Rows from block 4 of a small sound classifier, named by matrix and row number. Rows with one number within an expert belong to one neuron, the router's apart. Each number is 500 + 25 x the weight over its row's rms, rounded and kept within 0 to 999. All counts start at 0. Numbers have three digits each.
Before each expert's rows are labels from the 100 clips, of 14976, where the router gives the expert most weight on average: "top examples" is what is common among them. Only what is clearly more common there than usual is listed. The data: acted Russian speech (Dusha). In brackets: how many of the 100, against the usual share in percent.
# router: router (model.blocks.4.mlp.router.weight, 16x256), inputs 0-127
# up: expert up (model.blocks.4.mlp.up, 16x256x256), inputs 0-127
# down: expert down (model.blocks.4.mlp.down, 16x256x256, transposed), outputs 0-127

# expert 1
top examples: emotion: neutral (80 vs 35.7)
router.1:512507535578499574494499498505484492478484511468465486533495507486458519486495484498481522494502524495505501530519480473466478508483462483481485496524480507521509529459500517512506517471515520516501536483505499491496486493549504483484496496510481514533526509532462501517505488468463488544510495514481516493477468505495525455554518490517532498527514487509490477487466522494452510466522
up.0:451498496474500529508536530466471550495481487531471455472487530511452526490507495517526500560468483514554495526480525529522484495489525521481487505523481504498521529500503524489465465484493511520493493475523517502510516526533498514526476520529489486484487495519500529508520534501494461509529477525502508466502513488554518521476505502470524474481493466529537520491485494498513514507446
down.0:459494487465459506534484504499463493558505506513477494511427498480511478463500494505508503494510511515491521497541501481510471502487531507513494491463542508501469535529498537488494542499509509516495452489462500523507485483450513481488458518491521489512480501513485507507520534506445549469540494530475501475486496496499477509514505492464470491504483490447501507486524471556525513545528
up.1:476508505496488510495504496479504503509496456500492544511496544473478528500528469523474461538486435504495490468480484521504538498527497561519521512471503505494471507490465510532520449517520467461493531471546547510516557491482486510461507514526471490485518521515506498486524516553483464493519491504537511476513480526535490532451518505477502508494468497491516470483475472489490512535461
down.1:447496513507478481507537506454511499521497517531463502467496474533512479551500487500508538473537495497493490525540500480486453486525530454525476468522473510529527494472523522498518546513489560525544478506470477452470506491511511518515476487532488536499517506468490483554521513500473545492525537481478448497518512486507472511563504478474505535517526456532513516477476464537546499491534

# expert 6
top examples: emotion: angry (69 vs 18.9)
router.6:486526491493509461501528527461488499473509465498503457493482524522464460492503513500485502508517503488541514528501508490519509477530484472484540489483527502520495509489500490457512506498560518508501527521517493519502531533545512526504522482545499523525496534544484529550494499487466516546476469512488516531448522539494488522499526519496538481523497479512481488470440529468499544474504
up.0:500486485490489485469522493491522497480487488521451541485540548482515508511519457544500530528501472487538502495528485585498501568445501476528466495499515484505482489523483508540475489509466512480529521434507479488497520499522492533472519517502478493495465520499502483513499517525528521498494436490506495512549476480577505527511499491510497535479517491515489485547470486484535504495469
down.0:522500462540504512490474509477528526506491562545506519488509501519543466511530555477484518545457529510489514526484509515515517491499533498520467473507487517509519507523478516489472448478504517512496570472499517536560492456521535484519532507511495464510481442520464491514483485536497525511518552494498470488497517496521553513488503535460550498523503507527485495470482484543502497528491
up.1:512515524519485496464491512486509479466521521534535532491523551529515508518480500534497455534471517545528487535515458550488487548470499507482480499506531522516460497574483516539540467499479523482524511428463512475507512507479469497513506524467534454482446482476519493503525496509515503506468480540521523509557486455557508508522516493481473493481516470487471460525492516470540514523486
down.1:556467496520499520496497519498473556502521509557493497522495496474533513553553487480519507502470504485485485491475517534490489464482507516531507450457489505484465492467541526513456485499505467537528502520479498525484489479503502467536499501482442481494486468520477521510436487508478462493506507493476460513484502515521487476464520488515494495499509532513494515482458529493481518491531

# expert 8
top examples: emotion: sad (56 vs 26.8)
router.8:537473483472510518500494477479507508510534480541520490501525498527476521502485467502529534530476504489448475501485498477513508478505501527448524556493445510495553527482490527505525494506512454482512506530489481519530474506524509490479534447505476517500521500535528524451499468528489479527477469502495467478441515516491526519520523517499479505498511519508476547541456556469466483525496
up.0:492506521509516543485515566488454511471505503505551497470492469507517503538511517486545537512477528543509510514477519550535524509500540508473505523537501521476541494539464503553501453523491539547485516483458474491497495525462495484520463486509515482486497500483528513540487456448503548493513469505516468532513506458509542503519539542476495493495483482528476504520517489529531511502531
down.0:509509510488487493456510501468525528492503436498471490545547471514471453439471484482482505494523488480423454495500502533495488484502446477495489508493469499493464478486517541458523529464432506487506506510573503533483478512519483468455482514489443510509496506502520472502483557487495468499493485527505522518476482521475467508447486512506479451500498507513522481505475482463516494464487
up.1:498511496487506435483513517483496522507453527490524539471502494516512489449471520500514498520518522516509474492485528508494465469512504485477498449500512480508556488493486483530498461501494524522484516474451527473480503506462484520509546459509502516490520483482499504519494477514531462531492489507498526477562506491553505489478510487491531504505517530544514494506511498509541491488498
down.1:465486495504469540482500541469506539538508507533502502481491488525481508502566436514538548528462507502473490528510535517519476469508543533492469471512499544508496485487548533515502496507492510497514493454547507497498536504491497500480501528538489484537501515491505567490474547494499500458523520497484511530495501477472482529514509506539512513508490457543509549495504491529487557510572

# expert 12
top examples: emotion: positive (90 vs 18.5)
router.12:458485472479501464487478459517467489485496500483535490503460491476423485502505507533525398514508487504506476473468507504476539494517543458473508491499512462483475508520479444476506471489456507479500470478504485529472470476486462501535518501507452524488504471502443515502503471513494480493461493491493536489503528468514480466493484455482510483517490499471502517507503458494507480521471
up.0:491469498521510547449508524483489503476491532442518523514479507464487515521534537509528488532484476516500508513511505548496494493512540476516491521489477465526523492496487496517514531517472525525502529499492491480539470520497445567503508508523465557495513490485468551499498443474478524505502486511572475498491493450488528517500491459495518514529500488520521498502457480497484495503520
down.0:555484538477465504457458532492497503490521512489527456504440489483471452475504499478520504518431526496526531474469541447477482437486520503472489514487507496484530466488497517478447515514497501490494485507496506475500495515502522502537482511471470488495483469504529497478476547458517496453504505485495496494508494471523491491544508511543503465466493475565473522494509546498527476486517
up.1:469474488519484501498539485470474498481511537531489535493497530501467522519517507521488475498493508475506547468487507578464496494514532498511508492487517519491466500527470472540523474528556495485473508480494492482524481498467455544523497522482478510443515483460451532490533446489513499482491497494542466525535433501523528521527538497491501529515445492487523508496503506495500506525493
down.1:482469487500475536484442510501501521518489480469514494547479502474473519474523485480517493557501503474493502520477543478499527500499545545475516542467507505499489512508507493507499472520493480530473461515527526511522467530524543504507528491527548511526477493484539551488484506500489507474495489472478507519528532502449474519529505488516533483511485465537471522448534485513442521490531