From a checkpoint of a small sound classifier.
Training: nadamw at rate 0.0014, 7300 steps, batches of 64.
Rows from block 4 of a small sound classifier, named by matrix and row number. Rows with one number within an expert belong to one neuron, the router's apart. Each number is 200 + 30 x the weight over its row's rms, rounded and kept within 0 to 999. All counts start at 0.
Before each expert's rows are labels from the 100 clips, of 14976, where the router gives the expert most weight on average: "strongest on" is what is common among them. Only what is clearly more common there than usual is listed. The data: acted Russian speech (Dusha).
# router: router (model.blocks.4.mlp.router.weight, 16x256), inputs 128-255
# up: expert up (model.blocks.4.mlp.up, 16x256x256), inputs 128-255
# down: expert down (model.blocks.4.mlp.down, 16x256x256, transposed), outputs 128-255

# expert 15
strongest on: emotion: neutral
router.15,208,236,231,224,238,224,140,195,211,196,98,178,232,192,267,145,228,215,149,127,186,193,154,180,221,217,144,241,229,223,225,211,170,238,120,199,208,202,220,175,184,112,212,236,261,214,227,174,190,227,188,224,220,230,179,206,289,194,212,237,202,227,172,185,211,246,220,194,249,175,208,206,174,183,210,218,197,182,212,218,216,215,183,179,183,212,235,163,249,185,221,194,217,197,248,239,171,203,214,200,178,221,261,206,197,225,207,217,196,233,197,205,159,153,245,185,203,215,190,192,224,232,189,193,188,219,129,216
up.1,218,210,186,162,209,193,226,199,180,219,196,144,216,237,226,153,176,208,191,200,164,226,207,191,146,224,143,161,168,239,211,178,201,240,182,186,161,181,229,169,195,254,203,184,195,128,180,212,200,199,191,250,214,185,212,233,243,177,210,219,242,255,223,165,227,192,184,145,179,200,271,187,181,167,190,214,272,200,202,193,193,212,193,225,228,154,156,157,250,127,201,203,203,145,133,183,203,138,162,199,229,190,235,177,178,233,192,186,183,197,240,225,228,166,190,172,177,195,204,236,241,186,229,204,238,219,266,195
down.1,204,214,202,239,188,195,202,193,178,242,166,206,225,227,231,286,189,165,200,198,171,190,210,180,207,193,199,169,186,215,192,197,218,161,235,184,180,202,156,227,213,135,200,217,189,202,247,236,183,185,149,159,217,192,197,200,106,200,163,184,210,205,191,262,180,191,200,203,126,154,204,180,188,207,236,171,212,173,196,210,183,188,214,197,180,260,249,248,149,195,183,235,219,217,209,280,192,203,208,224,214,217,159,198,155,206,193,125,190,226,127,159,186,176,254,188,250,211,222,139,185,214,182,227,166,202,179,183
up.2,207,200,206,203,194,209,214,181,216,240,254,211,190,272,208,208,181,203,225,184,204,166,201,216,202,126,206,195,222,222,236,185,246,273,111,190,221,195,242,238,189,215,220,193,187,187,215,171,140,186,229,227,194,151,213,163,222,213,254,213,184,221,199,177,251,184,172,160,249,235,242,217,211,130,189,214,167,207,200,225,164,182,207,218,170,149,143,219,239,202,218,167,180,164,226,216,190,203,195,262,179,170,227,221,245,193,187,170,222,145,246,223,245,201,203,257,230,190,163,164,216,213,227,177,213,231,225,160
down.2,254,254,255,193,233,197,209,186,198,208,196,185,244,202,224,220,202,253,212,199,243,178,260,163,182,217,194,189,206,199,192,175,167,192,220,232,179,187,184,189,202,184,138,231,165,207,192,170,128,177,145,127,178,156,221,227,200,222,173,203,182,212,199,168,259,173,217,198,178,153,188,165,171,213,208,165,221,233,203,171,167,187,195,212,212,235,260,157,207,182,263,176,219,188,186,205,139,236,146,209,183,201,216,211,163,199,210,218,185,226,183,227,212,187,182,156,216,204,237,197,194,195,191,178,140,252,185,200

# expert 7
strongest on: emotion: angry
router.7,177,188,234,169,221,163,195,172,182,227,260,230,199,228,144,185,199,206,177,200,198,231,175,242,224,136,170,128,214,190,168,152,210,246,204,214,193,201,221,243,179,227,205,186,239,204,176,252,182,234,212,172,192,231,188,222,184,235,158,169,183,186,163,177,193,186,228,183,207,180,133,217,213,202,181,266,170,236,134,194,208,209,212,177,221,235,192,212,221,197,225,197,215,210,244,185,193,207,183,195,169,218,227,182,219,252,170,206,188,198,174,242,233,218,183,211,166,189,189,157,201,175,183,234,110,221,213,183
up.1,224,189,210,214,265,209,169,216,182,209,196,155,213,224,178,172,194,163,185,216,164,204,182,234,160,188,190,185,212,200,250,177,233,219,223,123,183,202,196,167,163,219,243,225,198,194,191,196,210,184,151,203,238,177,215,212,195,154,135,206,200,173,238,219,206,159,172,189,147,214,234,213,248,145,191,210,195,221,215,253,184,227,257,155,244,184,210,233,254,187,223,193,214,192,170,236,224,255,203,215,252,230,161,213,167,199,171,153,172,231,207,249,186,155,281,199,196,216,167,163,219,195,186,196,200,177,185,207
down.1,193,242,241,191,208,238,206,188,214,230,200,140,191,188,247,213,247,244,223,240,248,233,220,182,232,188,246,256,218,262,204,200,160,248,200,235,193,200,222,268,189,209,277,150,212,255,239,185,203,211,187,174,191,193,198,140,273,158,201,203,222,220,206,209,142,192,211,202,150,119,172,188,203,219,169,205,209,206,210,194,231,207,184,240,198,159,160,186,208,219,192,169,199,230,227,231,241,205,251,211,148,213,146,174,171,209,210,192,224,206,166,190,167,195,236,176,158,249,225,162,238,230,182,204,172,166,232,220
up.2,180,184,157,249,214,180,209,230,163,217,289,227,215,217,233,255,172,220,182,256,180,188,245,196,245,152,179,162,267,197,208,176,231,218,221,120,152,168,138,223,168,202,196,258,208,201,218,246,199,229,158,205,229,160,265,227,199,179,191,217,194,223,219,182,218,220,216,182,236,181,197,199,195,167,225,203,178,226,147,227,214,229,189,200,163,213,144,151,192,203,223,189,227,205,220,203,182,227,183,177,213,259,214,190,229,175,142,176,187,155,229,231,212,201,235,212,169,212,148,237,195,216,168,180,246,162,223,225
down.2,180,170,227,167,198,206,219,198,242,154,198,224,191,181,228,184,227,206,201,175,224,209,237,209,175,192,228,214,184,196,201,231,190,229,199,169,244,213,224,150,187,216,222,201,242,202,163,172,224,240,184,240,180,210,240,182,180,170,194,208,220,242,238,125,247,206,218,214,255,216,192,211,223,161,194,229,246,193,272,227,221,199,205,223,205,205,136,195,234,199,150,263,170,216,208,223,195,212,212,210,227,257,187,218,176,255,255,259,258,213,276,209,192,140,181,187,153,205,187,211,224,177,205,228,271,164,210,127

# expert 12
strongest on: emotion: positive
router.12,218,183,246,158,165,236,124,178,174,188,198,196,225,170,204,190,192,201,152,179,186,176,237,186,142,209,220,186,206,137,218,197,206,210,205,179,174,186,237,151,174,213,216,212,186,217,172,157,207,159,180,250,185,235,175,193,244,194,186,204,142,207,180,172,207,201,211,174,147,164,195,189,197,171,188,199,242,193,263,219,212,192,263,185,168,174,226,192,237,173,198,210,216,223,143,181,213,159,187,176,165,125,217,208,170,183,173,194,202,209,255,224,231,180,163,164,155,124,184,200,199,198,174,190,253,232,233,202
up.1,223,203,240,217,160,224,162,209,226,224,170,182,242,147,169,189,237,221,172,165,199,193,183,193,238,160,149,228,217,168,184,206,231,240,181,198,157,155,271,200,168,164,231,223,186,190,153,211,203,209,190,177,200,195,219,181,220,164,193,182,201,123,187,139,264,217,177,205,173,161,177,295,169,158,169,211,197,209,222,193,199,210,219,206,192,219,220,196,250,191,222,168,243,173,193,216,216,225,201,193,224,244,244,228,222,194,189,228,216,197,251,209,220,112,172,212,193,198,216,172,203,164,213,197,180,218,239,231
down.1,128,143,173,205,247,208,180,182,180,165,208,199,259,209,226,247,206,180,210,172,197,176,218,195,175,253,174,226,195,195,247,167,199,215,179,177,172,162,171,186,190,222,197,186,211,179,258,220,237,191,153,231,225,180,173,232,193,205,226,144,230,200,119,212,263,156,184,130,225,172,172,173,217,194,239,181,187,182,125,225,203,214,208,227,230,204,223,177,215,190,225,145,189,214,243,167,144,195,181,208,203,188,183,223,173,156,128,210,201,197,225,198,217,205,215,189,235,193,166,242,237,182,177,198,169,158,163,165
up.2,193,210,137,206,217,211,202,233,194,174,190,178,180,187,199,118,189,166,197,218,182,159,167,197,132,225,241,221,182,249,226,136,227,166,212,159,202,206,225,177,199,247,200,217,236,165,165,186,193,219,214,209,238,205,238,238,201,192,206,270,189,214,275,202,150,146,159,220,152,243,224,224,209,189,214,254,215,163,226,218,219,169,207,183,191,169,204,237,242,182,161,211,225,167,195,219,277,206,239,180,213,168,219,166,229,205,200,149,193,241,200,171,166,161,204,202,210,185,207,234,145,187,206,169,250,192,224,201
down.2,255,258,278,204,190,253,161,161,208,227,220,213,209,162,163,206,163,222,184,188,130,236,189,191,255,166,262,181,182,134,208,233,215,236,225,216,182,174,252,223,222,186,187,171,213,231,173,179,220,173,191,205,181,226,234,202,238,208,170,221,177,197,227,156,211,228,182,238,193,224,232,208,172,156,164,167,210,239,226,197,174,172,208,220,133,158,148,231,228,184,254,236,197,206,146,228,168,241,188,195,206,231,226,226,208,218,214,218,188,211,280,189,225,188,189,197,190,230,217,149,146,197,176,200,219,193,176,199

# expert 1
strongest on: emotion: neutral
router.1,149,244,214,233,216,159,176,179,245,204,203,168,165,182,231,152,224,184,133,234,228,203,223,220,205,236,188,155,202,294,174,166,206,178,271,200,176,216,192,211,192,261,169,221,206,174,178,217,268,201,237,175,217,241,214,221,222,214,211,183,203,142,214,191,207,242,215,202,190,217,207,190,227,208,246,205,258,219,232,206,227,212,220,193,282,217,179,229,189,153,191,213,197,216,232,166,213,185,221,216,235,235,180,217,214,177,205,142,157,280,169,203,223,249,235,149,159,198,280,261,209,173,171,191,195,183,235,154
up.6,200,239,240,186,217,220,232,251,217,212,229,206,204,193,212,191,205,240,210,207,172,214,179,199,246,155,168,186,259,236,189,170,202,230,197,213,215,219,246,265,157,205,208,158,205,225,242,221,194,217,179,218,242,183,207,135,233,196,226,154,213,179,207,222,190,139,248,181,184,214,169,187,217,173,169,249,183,208,165,196,203,194,166,194,243,136,174,207,248,235,203,169,230,210,162,180,249,204,216,244,148,178,141,178,190,179,144,131,233,219,166,221,169,195,216,188,152,195,213,179,213,209,199,152,208,171,188,205
down.6,144,148,192,238,221,179,208,209,203,223,174,202,206,211,203,143,219,206,222,240,214,156,196,210,253,227,188,189,203,163,203,170,221,116,144,163,213,145,233,182,193,176,152,275,188,174,246,229,210,184,175,190,168,157,224,208,194,169,210,170,209,127,135,213,184,179,182,206,218,210,159,214,189,196,238,187,175,172,187,213,196,212,195,204,237,235,288,205,189,160,288,146,229,177,221,157,190,226,201,202,210,182,241,237,172,147,208,217,191,239,209,180,203,246,214,187,211,176,208,235,176,202,207,205,179,206,190,194
up.7,227,145,178,281,162,210,237,224,173,209,227,214,169,212,202,244,222,193,202,240,175,187,204,171,175,154,218,216,198,228,203,223,216,216,223,247,186,258,208,254,187,189,212,226,163,205,221,197,183,210,225,218,202,216,201,187,224,203,214,259,196,239,153,223,152,188,216,176,152,153,185,195,181,174,174,192,162,204,178,205,142,203,147,212,177,217,206,175,205,255,213,195,226,213,250,201,204,197,215,184,180,187,206,153,275,228,167,212,233,188,167,190,158,152,226,198,198,220,231,179,171,220,159,238,183,160,239,163
down.7,188,181,178,181,193,216,233,178,207,166,243,173,241,243,205,152,222,129,222,237,210,180,183,213,214,172,214,237,170,179,211,171,216,146,170,209,205,188,158,199,199,203,187,199,212,196,230,243,150,211,201,226,234,178,232,173,235,171,225,156,189,178,243,212,168,230,166,175,191,264,214,244,154,197,161,254,231,190,302,197,205,198,222,223,185,150,142,222,237,167,180,199,215,178,208,192,211,214,238,221,229,204,208,176,223,194,192,175,233,184,272,157,267,192,223,219,219,200,216,190,165,243,279,215,245,167,185,192